From a checkpoint of a small sound classifier: log mel input, batches of 64.
Rows from block 8 of a small sound classifier, named by matrix and row number. Rows with one number belong to one neuron. Each number is 200 + 30 x the weight over its row's rms, rounded and kept within 0 to 999. All counts start at 0.
After each neuron's rows are labels from the 100 clips, of 14976, where the neuron reaches its largest size: "strongest on" is what is common among them. Only what is clearly more common there than usual is listed. The data: acted Russian speech (Dusha). In brackets: how many of the 100.
# gate: MLP gate (model.blocks.8.mlp.gate.weight, 768x384), inputs 96-191
# fc1: MLP up (model.blocks.8.mlp.fc1.weight, 768x384), inputs 96-191
# fc2: MLP down (model.blocks.8.mlp.fc2.weight, 384x768, transposed), outputs 96-191

gate.565,187,198,199,183,289,191,182,192,212,203,153,237,215,176,229,166,201,183,205,250,156,215,196,200,229,194,191,234,133,234,202,204,165,225,223,177,224,218,216,224,208,198,197,240,185,214,199,232,229,149,190,180,171,222,244,179,176,200,199,170,248,179,204,199,202,232,209,218,166,208,187,220,263,207,243,213,188,199,263,225,199,186,200,274,199,191,204,223,200,201,192,236,207,142,171,172
fc1.565,199,203,189,206,131,217,213,205,200,224,164,187,206,161,217,204,157,203,203,206,196,214,195,199,207,197,237,164,185,187,200,137,191,220,195,244,198,179,193,207,198,195,234,215,171,190,161,239,202,226,155,229,189,208,149,234,181,185,173,183,154,188,184,195,210,191,206,212,201,219,227,229,195,185,260,238,157,189,226,198,180,177,184,100,149,200,254,177,134,216,163,235,188,200,202,195
fc2.565,221,195,201,215,217,202,221,199,168,203,184,187,181,154,211,165,193,180,196,206,160,196,210,199,185,205,202,212,272,240,199,231,205,198,209,200,136,172,197,201,176,137,282,204,243,219,188,167,200,211,193,220,215,202,189,206,208,214,210,153,231,201,202,194,183,238,193,203,237,206,191,191,183,157,262,194,200,200,207,257,200,181,179,184,291,213,201,210,188,140,193,155,200,192,177,191
strongest on: emotion: angry (61)

gate.763,231,230,200,236,200,198,195,235,141,178,240,167,201,171,245,205,225,182,207,187,132,193,180,214,184,173,209,193,218,171,203,244,245,202,165,251,196,219,205,203,210,192,150,156,201,191,201,206,208,230,202,201,203,188,120,187,209,246,166,266,176,191,198,206,215,171,180,187,206,182,195,172,220,199,233,227,138,190,205,186,186,211,144,159,254,200,190,189,166,227,167,246,223,145,192,212
fc1.763,207,186,202,177,156,178,249,179,132,198,219,167,137,273,220,176,225,185,176,170,155,154,201,214,201,179,207,240,212,227,202,140,195,192,192,228,192,193,197,200,196,146,177,178,243,180,192,207,158,239,222,183,215,169,230,216,235,236,208,235,182,207,200,183,185,188,181,233,201,165,207,237,147,172,256,195,212,209,191,207,168,217,179,199,169,214,198,208,156,179,94,160,195,248,175,221
fc2.763,196,201,204,200,225,214,199,200,173,210,177,210,199,212,240,160,190,202,194,226,230,166,235,171,193,220,203,203,284,222,240,151,200,249,168,196,208,210,210,232,185,154,202,265,205,188,205,213,196,241,194,228,223,220,114,179,206,183,154,78,226,206,236,190,200,211,201,216,204,201,173,138,157,197,233,186,196,192,222,269,166,214,189,212,165,200,205,181,120,114,226,197,204,200,171,210
strongest on: emotion: positive (81)

gate.14,209,207,191,201,144,188,261,202,140,195,250,140,146,202,217,194,257,171,199,259,120,172,168,218,214,169,181,213,152,227,199,200,165,238,194,274,226,180,188,215,198,142,188,200,229,210,216,213,183,209,180,181,187,210,139,224,194,211,189,261,151,197,176,192,190,164,162,202,188,151,235,221,168,109,215,210,201,200,197,222,174,197,203,186,315,199,207,183,132,200,188,201,205,190,161,205
fc1.14,235,176,208,194,207,212,158,187,211,188,155,224,204,208,173,215,214,211,196,94,192,223,214,189,200,215,237,204,219,90,208,151,223,176,191,199,201,206,207,183,214,204,155,201,194,182,207,168,184,149,234,112,207,173,280,194,203,177,313,255,185,202,212,199,212,192,201,202,222,193,203,198,214,291,170,205,200,219,175,262,214,188,184,188,178,196,162,208,287,185,177,156,211,172,248,196
fc2.14,183,219,211,190,158,173,228,196,160,204,208,168,177,308,206,154,259,192,203,230,174,186,188,205,214,202,186,216,242,223,218,171,220,199,189,211,219,187,199,234,227,79,192,193,218,158,211,130,190,237,165,194,225,187,181,203,227,238,137,241,211,196,210,182,199,201,183,203,286,186,206,151,199,229,197,212,200,190,176,171,147,234,169,210,231,208,148,223,156,195,200,151,186,199,145,216
strongest on: emotion: positive (87)

gate.336,200,200,200,200,217,167,200,200,208,200,200,200,234,200,200,200,143,200,200,203,224,200,200,200,200,200,200,200,200,200,200,200,200,199,200,192,163,200,200,200,200,200,200,200,200,200,200,200,200,200,200,200,200,200,200,200,198,200,202,200,200,200,200,200,200,200,200,200,200,200,200,132,200,247,200,175,200,200,200,200,217,200,200,263,200,200,200,200,229,279,166,200,200,200,200,200
fc1.336,200,200,200,200,200,200,200,200,200,200,200,200,200,191,200,200,200,200,200,200,200,200,200,200,200,202,200,200,254,264,200,204,200,200,200,200,190,200,200,200,200,200,200,200,200,200,200,200,200,200,200,20,200,200,154,200,200,200,551,190,200,200,200,200,200,200,200,200,200,200,200,168,200,200,221,76,200,200,200,217,200,199,200,188,201,200,202,200,196,200,216,200,200,200,200,200
fc2.336,200,200,200,200,200,200,200,200,200,200,200,200,200,4,200,200,200,200,200,200,200,200,200,200,200,200,200,200,200,200,200,202,200,161,200,200,243,200,200,200,200,200,200,200,216,200,200,117,200,200,200,200,200,200,200,200,200,200,200,200,200,200,200,200,200,200,200,200,200,200,200,0,200,200,200,200,200,200,200,202,200,200,200,200,122,200,200,200,200,200,200,200,200,200,200,200
strongest on: emotion: positive (63)

gate.491,192,214,197,202,180,189,206,202,201,201,187,208,225,156,275,183,171,196,206,163,197,203,190,200,215,217,166,157,245,207,200,225,210,169,218,226,156,173,189,206,204,228,238,183,227,199,194,205,205,201,171,254,201,180,184,209,193,182,107,259,111,187,154,202,212,192,222,177,214,199,200,204,222,260,202,181,115,214,206,208,202,228,186,197,301,217,209,203,139,182,156,210,189,221,208,201
fc1.491,231,196,213,212,247,186,227,190,205,200,202,202,221,249,166,196,198,201,204,167,230,211,192,219,196,195,197,190,193,242,190,242,237,191,208,159,207,147,199,199,201,241,207,190,181,177,204,197,206,203,182,154,222,201,217,206,213,183,343,177,260,200,213,207,152,192,224,184,162,194,201,196,234,246,157,126,182,207,138,216,215,216,227,217,101,237,197,202,230,172,237,151,186,191,215,211
fc2.491,177,203,206,189,198,211,204,193,189,210,191,204,159,196,156,187,213,185,208,200,186,213,182,200,200,219,201,216,196,205,212,239,201,245,241,213,258,198,201,205,222,176,208,258,207,210,231,207,195,179,174,276,200,200,156,200,228,196,184,160,202,200,201,194,200,199,175,223,182,191,204,201,215,166,223,220,178,189,177,157,176,262,202,202,271,193,187,204,124,194,225,152,199,207,174,199
strongest on: emotion: sad (63)

gate.502,246,179,201,211,183,220,164,151,213,232,104,208,218,123,187,251,136,245,206,152,297,223,199,208,204,199,177,202,230,217,212,230,227,176,186,180,208,192,199,200,190,279,215,199,141,194,208,200,188,214,203,151,225,223,224,221,180,197,121,147,196,200,231,213,209,219,223,209,182,265,198,174,189,273,170,217,190,197,202,139,227,122,197,193,119,214,214,174,231,136,134,188,196,193,207,206
fc1.502,147,216,200,200,225,200,265,230,215,170,223,200,191,284,219,187,203,202,195,194,167,175,212,184,186,181,249,189,154,218,199,178,179,202,198,226,128,189,183,188,199,158,179,204,230,202,191,182,207,205,205,201,201,161,222,186,242,233,282,272,178,204,192,185,222,172,195,175,236,173,199,177,194,200,205,143,168,188,208,234,173,204,193,196,191,193,200,220,203,303,260,227,200,183,204,199
fc2.502,201,215,203,212,185,200,197,205,211,191,203,173,221,251,147,217,212,206,203,149,192,187,196,217,194,178,207,179,236,182,200,195,218,177,172,207,207,159,199,185,200,198,182,111,171,162,184,206,192,257,193,239,200,171,252,203,216,256,208,281,188,198,196,208,201,220,189,179,211,200,205,224,180,220,183,172,170,197,182,156,186,236,146,197,168,195,193,215,203,278,190,142,169,172,225,202
strongest on: emotion: sad (62)

gate.171,200,200,200,200,200,200,200,200,200,200,200,200,200,200,200,200,200,200,200,293,200,200,200,200,200,200,200,200,200,200,200,200,200,200,200,200,200,200,200,200,200,200,200,200,200,200,200,200,200,200,200,200,200,200,200,200,200,200,364,200,200,200,200,200,200,200,200,200,200,200,200,200,200,200,200,200,200,200,200,200,200,200,200,200,243,200,200,200,200,200,200,200,200,200,200,200
fc1.171,200,200,200,200,200,200,200,200,200,206,200,158,200,200,235,202,200,200,200,200,177,200,200,200,200,200,193,200,200,200,200,195,200,200,200,200,200,200,200,200,200,175,199,200,200,200,200,200,202,200,198,200,200,199,200,200,200,200,167,200,200,200,200,200,200,200,200,194,201,200,200,200,200,243,200,197,200,200,200,219,200,200,200,197,200,200,200,200,212,200,200,200,200,195,200,200
fc2.171,200,200,200,200,200,200,144,200,200,200,200,235,266,200,200,187,200,200,200,200,200,200,200,200,200,200,200,177,228,200,200,200,200,200,309,200,200,200,200,200,200,200,260,200,200,195,200,196,200,200,182,200,200,200,200,200,200,200,266,174,200,200,200,200,200,203,200,200,235,200,200,135,200,200,200,200,200,200,160,200,200,239,200,200,55,200,177,200,200,200,200,200,200,179,200,200
strongest on: emotion: angry (79)