config.yaml
arch: "vit"
bias: "all"
positions: "learned"
final_lr_fraction: 0
Rows from block 3, named by matrix and row number. Rows with one number belong to one neuron. Each number is 128 + 24 x the weight over the matrix's rms, rounded and kept within 0 to 255. All counts start at 0.
# gate: MLP gate (model.blocks.3.mlp.gate.weight, 768x384), inputs 64-127
# fc1: MLP up (model.blocks.3.mlp.fc1.weight, 768x384), inputs 64-127
# fc2: MLP down (model.blocks.3.mlp.fc2.weight, 384x768, transposed), outputs 64-127
gate.662 [131 169 136 130 117 135 106 128 173 143 110 128 128 139 128 128 121 172  76 128 103 128 132 128 200 102 181 127  84 128 111 132 111 116 123 108 170  81 164 127 128 128  63 144 128 128 183 117 132 127 199 175 128 128 152 128 101 128 129 129 140 128 160 137]
fc1.662 [128 141 138 129  74 124 128 128 129 128 130 126 128 123 136 128 128 129 126 128  79 128 160 128 172 129 128 126 128 131 113 127 128 128 128 128 128 128 128 127 128 128 128 128 128 123 135 128 130 128 185 234 128 128 138 128 128 157 129 128 128 128 161 125]
fc2.662 [128 129 118 128 129 138 129 127   0 170 134 124 124 132 129 130 127 138 166 125 107 128 129 214 124 133 128 128 128 128 134 130 128 153 128 128 128 134 146 120 128 128 131 117 124 157 128 128 106 128 128 140 173 128 129 147 127 141 113 130 133 128 128 130]
gate.664 [255  78 255  94 205  44 106  32  30 169  43  98 109 209 136 137   9 139 128  31  69 232  71 255 155 255  16 153 247 161 110 117 255  11 100 138 119 231 167   0  30 243 122   0   5  90 135 180 255 127 154   0  74 208 176 255 171  66   0 222 255 161 129  43]
fc1.664 [210 109 255 126 197  57 116  86  37 222  99  55  90 184 197 154   0 130 130  57  79 199  79 249 181 255  52 157 252 196 167 114 255   0 109 139 157 182 214   0  64 246  86   4  36 104 160 175 234 123 138   0  76 203 176 255 176  28   0 255 255 216 128  87]
fc2.664 [232  50 255 117 152  32 184 111 117 192   0 195  25  23 160 255 246 255 131 102  94 144 127 186 238 197  21 122 188  50   1 230 255  62 158 118 135 255 126  91 198 117 125 103 105 126  77 255 255 126 209  42 173 130 102 133 129 116 181 154 255 189 147 121]
gate.666 [168 234 215 142 255 255  56 128   0   2   0 169 173 127 167  77 124  49 128 119 100 107  96 151 255 139  30 146  38 225   0  64 173 125 128 238  56 160 194 181   0 117 107  69  38 249 120 152 191 242 135 114 169 181 122  60 133 181  96 156 132 184 171 106]
fc1.666 [146 101 140  98  65 131 126 129 126 103 168 111 142 103  93 145 125 221 178 146 140 168 146 122 174 232 112  79 155  91 203  75 186 233 127 192 170  82 112 102 136 156 126  63 117 174 152 145  82  69 162 227 143 166 149 151 145 179 105 198  28 253 151 126]
fc2.666 [126 134 142 111 164 210 162  63 173 138  68  97 131 130 127 108 120 125  88 122 133 135  44 146 187 138  59 144 142 169  60 188 123 152 159  67 199 136 148  71 133 146 129  75 138  90 159  84 105 122 117  22  83 130 137 124  93 126  98 117 228 106 109 140]
gate.679 [  0   0  79   0 168 193 148 176 204  75   0 171 180 161  65 242 188  39 255 145  95  65  71   0 192   0  70 141 119 237 124 173 255 190 151   0 179 138  70  71  69 169  68 171  53  33  91  68  85  36  39  38 187  68 222  59  94 109  61 217 106  28 255   8]
fc1.679 [255 177 136 208   0  56 160  46  45 231 255  46  93  67 147   0  26 222   0 180 137 177 130 219 145 255 135 116  74  15 149 178   0  53 123 226 155 190 255 161 156 110 195  80 152 150  60 180 174 177 165 172  43 255  50 128 171 217 189  94 124 225   0 255]
fc2.679 [128 148 178 110 111 124 236 163 193  57 139  84  38 173 162  63 207  67 116  61 255 202 230 255 108 115 136 156  67 255 255  97  83  25   7  32 128 151 135  92 128 152 179   0 152  40 192 152 187 141 128  52  96   0 129 236 173   0  45 108   0 132 152 255]
gate.691 [189 150 224 203 187  35 111 149 184 244 149 129 163  84 126 130 158 186  71  26  83 215 101  49 228  75  26 106 229 164 255 124 105 255 112 255 158 123  95  93 190 155   0 115 238   0  22 126 160 130 228 112  74 255  86 255 171  81 139 194 105   0 255 201]
fc1.691 [130 119  95 129  89  69 150 241 244 247 255  64 133 222 127 114 194 106 143 115 128 127 110 127 153 123 129  63 135 255 209 192 113 197 132 202 218   0 185  95 101 226   0   2 182   0  31 127 116 132 255  86  20 212 126 255 151 191   0 178 203   0 161 255]
fc2.691 [249 252 220 124  20 116  18   0  26 255 174 203  11  91 206 176   0 255 208 206 142 136 107 160  93 255  97 145 162  73 255 231   0  45 235 146 178 135  43  76 150 115   0 255 255   0 134   0  72 126  29 239 175 151 126 109 255 212 161   0 244 145 170  81]
gate.693 [207   0 102 207 226  53 232 141 137 213 142 176 111 255 157  90  60  52 146 187 220 255 120  66 111 156   0  64 129 141 107 193 255 125   0   0  43 127 142 113  68 178 102 136 163   0 232   0 137  81  18 179   0 234   0 203  76  46   0   0  53 192 134 255]
fc1.693 [255  20 233 173 131 152 207 210  96 189  27 160 124 255 218  96 145 136  92 145 198 255  82  56  90 206  51 152 135 184  98 168 255 122  74   0   0 128 221 117   0 131 114  93  93   0 255 110 255  96 127 255   0 167  36 255 110  83   0   0  70  96  85 185]
fc2.693 [ 71 246  12 196 153   0 169 106  43 114 241 236 122 162 146  91  29 128  49 174 244 116 213 150  92 103 171 144 156 232 255  16 191 209 100 255 109 123   0 119  37 105 166 255  61 255 135   0 100 136 133  60 125 110 131 177 150  73 225 139 139 255  87 156]
gate.703 [225 219 244 244 160 231 171 124 158 126 130  79 104   2 108  95 147 178 111  97  66  65 130 255  53 142  13 129 133 101 255 201 157  90  79 197 129  89   0 255  39   0 255 162  97 172 138 131 157 108 238  40  84 183  18 142 107 105 127  65 176 190 255 178]
fc1.703 [ 64  91  13 123 118 117  45 150  42  82 227 128 140 216 128 151 115 136 199 254 166 129 107 121 165 189  97  79 145 187   0   0  30 145 152 180  54 144 255   0 185 255   0  60 127  94  11 125  85  99  97 137 166 110 116 130 147 119   0  38 255   0   0 204]
fc2.703 [ 29 235 145 151   7 141 171 115 255 254 228  39 132   0 166  94 169  54 110 172 255 121 184 165   0 195  86 181   3 109  79 255 104 122 255 255 255  32  76  85 203  97  70  71 121   0 117 189   0 131 212 255 101 130 133 102 127 156  72 236  34  90 199  26]