Weights of a small sound classifier.
Model: norm layernorm, width 384.
Training: 5900 steps, batches of 64, held-out accuracy 64%.
Data: trained on acted Russian speech (Dusha), 26041 training examples, 14.5 epochs.
Rows from block 2 of a small sound classifier, named by matrix and row number. Rows with one number belong to one neuron. Each number is 128 + 24 x the weight over its row's rms, rounded and kept within 0 to 255. All counts start at 0. Numbers have three digits each.
After each neuron's rows are labels from the 100 clips, of 14976, where the neuron reaches its largest size: "responds to" is what is common among them. Only what is clearly more common there than usual is listed. The data: acted Russian speech (Dusha).
# gate: MLP gate (model.blocks.2.mlp.gate.weight, 768x384), inputs 0-127
# fc1: MLP up (model.blocks.2.mlp.fc1.weight, 768x384), inputs 0-127
# fc2: MLP down (model.blocks.2.mlp.fc2.weight, 384x768, transposed), outputs 0-127

gate.611:136124116141132115197109155153140120106126082103138110131218128122159130102165133140165126118153136128127128152131146134129130166130130140086111130130117189141151139120162148137126112110146128140138098141080113150126128092097124136119114117131075125110142161117165117117124137118062099148143120165129122141090149129110141151125138099160147148118092160109137136120116135138128117132098
fc1.611:125128086127129105123133134111130103121110160136129161154091156106149161081127090124099156127109117134139130131131073150124141127123132159177144123082136093108119128131124095124117098141138121223145136118165135148133126151138137120127135109157119115129145112129140147075095126120155087115092122153138134147105112122131135094117139150132130109125195112110123136126148109142143136119120
fc2.611:114129133126152096132129167134139107129146114115175165129102109143132106111153112104127131127130086128129140128132128132131128127119132169127167132116145106103086129108099142136123102146108130105132130137072147166113129120194122136124170134130130116104132138127127130174152133123151098139132110122117139136127126136115133109117073108148114169126168132140129139123150089091123127123090
responds to: emotion: sad

gate.572:118127156095163205113133096149108144135126126142155092064119123137114118082123118111146130120115133174103120156072159137157135127132131099106123156113127110131140117128177148089126131097124113111095111111116152128132134129116110126142162137151161125161116132171144094121124127132127121160137130119118123090166100123155128148143101135123133156147125124150136142126098089120119072108138
fc1.572:112110137114098125090096092127134137160125178127194126134127147152103113087107098159096161123125130144087150073136128128159104138128105144162080166115158125094118154126146103106085106130152099127128122121148156081132121139074125139112134132096131126146155120138140106129139120103164116093109141131132126128165139130143114102157128131137120179152189162176135103118140125129112172090122
fc2.572:099154127144132107091114087078147126101128106142087160143139160028161181143091108136136122173114147117146121085112134155140131130117121137124087146108115125096143133131145126121138103153176140158114101120108134112127133129119111160125121142121127132085191099131125139140159144131129115120126112135095160168130110137117128150117108156131112133143134137120120125127135100131154085123161
responds to: emotion: sad

gate.341:135160121097096102058117141131143132125150063117223103130153161157028131146132126133123145135112138158121140132111148104132139139133121086124210144130078162122096133111120127096125130173115132167131128134161146132125129148139100130142137116100156128090142106140128125133134135118146127109125124126119122127119098077146132119118106121122144129127114129113127130122129072128158149135125
fc1.341:144100140169129106200169130106108129141118177147051123122096114076175095126118119125095126131148128119137112146135098187129100124114120149154073116129176059127131090132158131131142117130179125079116115110095111151139136107138135136118122156135136131132115136145133117124155130139121127139155123123130136103174169171113145135125146167121120130136180107114147097132152184130096112122141
fc2.341:126148182129098130187130060094154117170128142147120144128095125127132098138161117103142127116153127134129137094136076124131119141132134153128125188125122105138192124137148110137119124118118122119133124113140191099121072084123113135129131138118137142180134124151092123120152109100115163102126108123132116098172127087106156084098166164101129124125152054106129170136139120130095157128127
responds to: emotion: sad

gate.53:128113165128161103180129128066115126127150087129106130152151124147157171079164160104088101154141134130133135129106129117070124125103125068060105113118112118136116126137094135184175148132129138112158128154131118130113126131169101137183120120121103129128135131092126133126164124132133145117134130126158129128155130134150133116134025101112124075142144109154116144162126118141178096157143
fc1.53:118102147122170109176134135104123130132145076127106101158142128128147181070144148100109113151127144140133155152111109117080130128111134048071097116113110125135151115130088146191176144126124144089150127158128127138110133133169115129174117114122104121120142146104122129127165123128132150127125130128154136125151131136154128110143020092108130091145157111159113152156123121146174105155148
fc2.53:101123155123084157068154097046105135124118148126184120134142123139124126109163083147117115124154148161132139124090191160106127119118153128120146113145130135103093154135140101129131108136143141138174130124115128117127075152165120098122114115116128110199105133101146134167170150125127158158122131135104123133136124152105132124155083121103120132132129104097127129141145124110144130137130
responds to: emotion: angry

gate.431:106127132115196143082115130155118126141142108114072151106132092140115161058154117132133137124114093141148109077136165126129134128143147174138131120120095150124103138133139113061134107135145127175135130127153177143143130166135119092160136128139128098123142122123140107115086122137138150126169124161137121124084124089134155121105162134127121160127142120147122118120104134124156120128042
fc1.431:133125132141075060110151103050124131128123149143212110128148178095094111180099159124126134113128164135130144136135131136130122118113100104148148113135141125120131103106088138157134159146129129065125114146124065144124129116133136163112118117098144162112149131126118113144193138125135108106081146099126141126128138164119099135145074123123129096131139137114122138136140102118100125131197
fc2.431:128124119122112128146150086126180115129128178131125162157113133129125132164158154126116128117144126130108151124141123140132148138123105114121086158123095152134101101116166176103151172145095104132120170119120138141084164129129122129109131130163089143161134118078153124125136150134132116172142125127140133119142128085137167104098152148138145128126110139107126125125119138149122126128178
responds to: emotion: positive

gate.322:130125131157128156178135183136163133118117131127123139108134135147116155173094133090071087108157159161113123169137118118099130111121166107139105095137120177131121115131116132169129116119099148159145117140199146126128124119135135150102115127107109126177124138099115121170143138113152113138129128117113110126132131105124195132127133103112121105126124107136101108125131153155119146158087
fc1.322:109138133105161083140089144115185152128127127122137143171145125133131127156137124114141154125106112096125128135129160113108134105134122132125130129107163100136134100124161166110118127134124167125122147144080113124116141195144158125150149140120135129113119118148150127109170115153110154088145120125140128106142122155148074132129129113144122143127105137131129135158159102109137097119133
fc2.322:128123127128138112121110155138096124131141162127116133087129118105158183162125119141108132103126090126138114137140129130122153115131112127133136183165134134130158111119061153121130115130110105114138129127156118120137161128151133114126130132165130128134184130144120119121093075134124117143132124126144197098124179181135116136150138144126109132135125124117134087130138159122134126125091
responds to: emotion: positive

gate.201:131116090128136110134132095116094142125132124139126144142148155104146219108158164115129143200147121144135134126130158127149141125115111122119143139115058120128183154129110132090117109121182120154119120101132166119129135123084102149176142132150075133145143124111130128107139138131162119163176099156077129101105133097146133108096123131129146128129157130100139121113133122131121069133090
fc1.201:120139157136114149128127158142162110118127141121132100126107100123119062135083094161113116057099135111126119133132096126105124134137151136133109117149189135119082111127145126168141143136076139108137130169130091147130118132143163104073118123106169126110120138136126127156116126117107130099085164113183142155171119144096125131151124137130098120126097119141117139147128130119125196120159
fc2.201:138118149131124180136124130143141130139145109120127090127116103216112098147118139129147113128114120117112119129102080137123134118134150074105126122123148132129124095140156132134155172097144123143107148160122127079129133126075126126087124127149159130079086153160147127134116118154105142126119136127129099173081126131166142125167144124114125111128170167161127128092120137113179100132159
responds to: emotion: neutral

gate.397:129130112128150114215123103137133143122131092112096134128097120142146085120127111120124126146125117135127124086118089112114128123127129124139141120110125066128223079125106131142130134132119132166122117113118133133136139126135147149124132127121116130129128125139130128113128138127128130134096138124122124132131125109126128138116141125117130123124186134138134126135107163131096117121110
fc1.397:134128137128096140033131164123117125135128167146160123128161145104104155139129124136136133112140131119132132154133156142139134132130138132117118128138126179123012165132144118124128119126121121083135141139136127116126116124139121110128124127136134128127114133117128136134125118140129125119162115128129134125125131140128129102134111148137121129145078128111117133127145101128162149134135
fc2.397:128131119144144150125103107130099122134124107129176132124153128121088181107148143125204134122146133135093117127120160132128127124136147150107171149125125124124075163129079130115136112119137134107118113122176146136128142118118126141140105140125128126110148120147080119126118147125105133124139133131120132123112131144129139151129136127117148130126176154136133126128073089107132107127050
responds to: emotion: angry

gate.581:135121138138151068128125142140173135145116125102135139095145144127098070122128127124129118157119122117122127155095124134173139147137152143089062102116136107126166127111124139159106139118170131105116147128107135107121130122095171164142128125112127127060151152139140086113104133177115124121109115125142110127149129138167088122130124122146142160151169172144142158121120120143085162127126
fc1.581:129126126124125150133136122116078127113139135157135121169129117108166185124126138125124148123172131139125124130162122118104114105115132090153174133120102150128085136145118126125130095155096130159129099118139137130135129113149108088130127131149102137225112102126106165139128121080143130156158131118092153125110120108094148126129125127119114092101095094117110113138131136125156093117125
fc2.581:120126106103131130133081116101127136128125070130140170162146116139139141126164107127117126136154154140142129135149160129103134110127135106128114107083120124165069108141114131147165100152134130122159127132100170151136127175148110122155120127108126110154101115081124137150141130113122112155126130130113137114123126119124129128062133131104104070131127078139107113140162138162118123143116
responds to: emotion: angry

gate.420:100130133115132096130132124128150110126130093118093154146105108122143184132109179131152121110122167132142136131181123120155107122134094174141111164152118129171050151128143142153102175139102147114120085129111123134140117151044100126139142103116120147136151161130091130147152139138136107137134177129121136134123129083120143144128116131127107129057114113142134120116136113076123123108116
fc1.420:156127119141118182124128120131106122139128126143113090119153134137094097110132068123122136148128097123116118130072124135109139133127160090092122097085138145081238134125119111115134122111126093114128187133133140130118142105149147132077119142127129122105108101137145125115108122112108155113114124109148114113124108195139110118126131111130144107202148145136126125137125131177182109133126
fc2.420:113126156129138032045147106120116107119119145128116125126147140042061151104142132148132141096135163145125132117129122180123133127134126162133126171134158107120099133107121118129119106140169130108132108151125139108135132107132120120123135142130158158114197136159130148124182118129134089151109132148160147113127142132120132151178164107149092127128123138113126156128128143114105123125113
responds to: emotion: angry

gate.732:108113159119142107151123150167150131104159091133105132096115130118099150121150181118134137138098128137134123138091126099128131122105120126125071098112128144105117163100118111138096128151126108180147126128150116154123130138160109142128153111138156128120152131130147094153117126111155105122131108129132127143151125122202122116143071123150119172145200137165117148105117128127087081131122
fc1.732:119132093129109168087139099114080144126097143120146145155125123148196129128123046150124136116161123131109132095144125130112132132137155115130201173111117125141133088149147121117142101094095128129143127128113137099125120095112126099141106128115115131163094117113133155114132122117127155136133145134129128109113131134093134133117200152117128088123122132095121120145146143121168190138132
fc2.732:137130089108176114096157135140141136147118109126089107118159127075107119142128169125200123115141122121110143131151126104135156139132128134119136112114118129144122161124114124138102139098126113094105135155128192158131120146214131099125110138154126124160155127076128096062110131128125103106151114133121138115136127063111175124049131134137137120125127115131138195133114110177116124132117
responds to: emotion: angry

gate.96:107120110130138143143151095144177113128141109130202141133141117145112117170166148143132148123123158137097130124097101111129139133120126158123153137148094117128109104108129154194106176112080112145120147151101113138125127095132132107093108112120104122129103134128108088124166129138131117126134147123142135123200105101131138103167123163152168123141176093168127141101141122118151153109127
fc1.96:138133129137150153170117087165153158131135042111171192100104117176105038149165189116121104131126137134128147113096125127128115133137139140113128105156135056136123103137147124133092168124124124111122164178109148153113128101181129116198128126126134130148120129157122104136176097136087132109165158133153092120172131139134131115137126131133185119132172142170132126121123119091076107116085
fc2.96:115112172135128126092158137159164135107134119117156107119129122153132150131121165129143138130118171120115128130163171129147118118152139112150123120136147125135158161112130128144124110124093139055118130136083160144094120125188121128142116126145115155157153122105075134134151129136125094127130153130127117142114070125101137097148104125139108145122118122120121113128125130086122123130159
responds to: emotion: sad

gate.25:147128121143128104118108153137138136155189135113166214135174135113108090145128195125117131138139122127147154112126073111156128153122112206118156127139127138127149140131101123121125134121106119139130151127060179086110146117154156156056108124129109114123125126104103153096153129121143117134143126114133124093117123082138170121112103123148117129124108112121118154124127150141138158132100
fc1.25:134130134134147129128132129131129163158155087129088085107144126129136148115136222155133125161130159123172151131102129111177142138123110147120111144183094148125186139132151164176099126128135111146091151142049133155117081110090125123085092103134103134114110138137134166112133127135104097137134117111116126128120134113136093118152108142129134117115125112171140120108126089127061137151103
fc2.25:123128087143130124150159130127134114148097130128104146160120096085112126095146175134150134104145123129137143135140157188149129104134102221143140074105166164114125171127175079146152115119148121131122113164120083157097105106145119115143102132126122127124124122107108077129123113128114130157127129123106129119122128160101159145119152128122106101123175132093127083119138171133125136126122
responds to: emotion: angry

gate.357:121121124132170117160131120118108135124144094141150147126082139095082138112126127116163132122119136138140129131144102123134136145110123129122135103137082159120066114124086114142130150160136126176140117149066162145097123156158117115098126124153095113106204136085159058108152136101125144174154123137114128116117114116128152129122136105157148140092149119103118136129110115105084071093057
fc1.357:121129139128122113061122117130131129122126094132046144104110111145154122119153142114138103093125106139128118117123097153123112126130148109151147103119170118130170150149176068146119104150130128136128139126136107133164127129114144128136143140137188132139071119143137134140079083136095133124130092128131126150132130140127150153126114129138136113141174114146110146105139142137177174139170
fc2.357:130105107139099114158105124135125156155111121126180128137128133209103101128138079123126122114115128123149123110167184163129132088136129115135152141143128191140121076116123137122135118101137134061111124145228107102125133130081150133111127133171131137119141125134148146127097144130133129087112130131133171128104129142131109128135121154124115122113049171118135121116119134130120132136127
responds to: emotion: neutral

gate.346:107123138136139132073130125135088082145117132126135109121119116146107156128130146122121116139146126113131128146128186121127136125133123130116156132131113103128084155129125120168132081142165128139134122159097161135098125090118118138097112124117129128120135106128146097140094139129124155123112122125107136113069144131115142139130135124119113138127131131129120122124132129127101128138079
fc1.346:133134121121105126179130151110146171099139159124142144134118140112144102136129102133110140108125128128116119120116109135148129131124134140130094115136143132128134106128137141126106163119124130132121148112180076110156127154109139114120138127130122131161113149145111166109164128129142110158129138121142127140214110130139107098128132144125132122135114103122136128135121128136181138115153
fc2.346:132128118128111087046151164130120146133128095130132153152108124035103135135105176127103120130130162111116154129152081152112126131124108117152116117130141148118096175118149141135127150148152126090129134135166128127131142120082161136132125119118091143134124131149129116135133134132174124146153165129126148133119136126132097134175140128116146108128060126130128107128126143088162116129095
responds to: emotion: neutral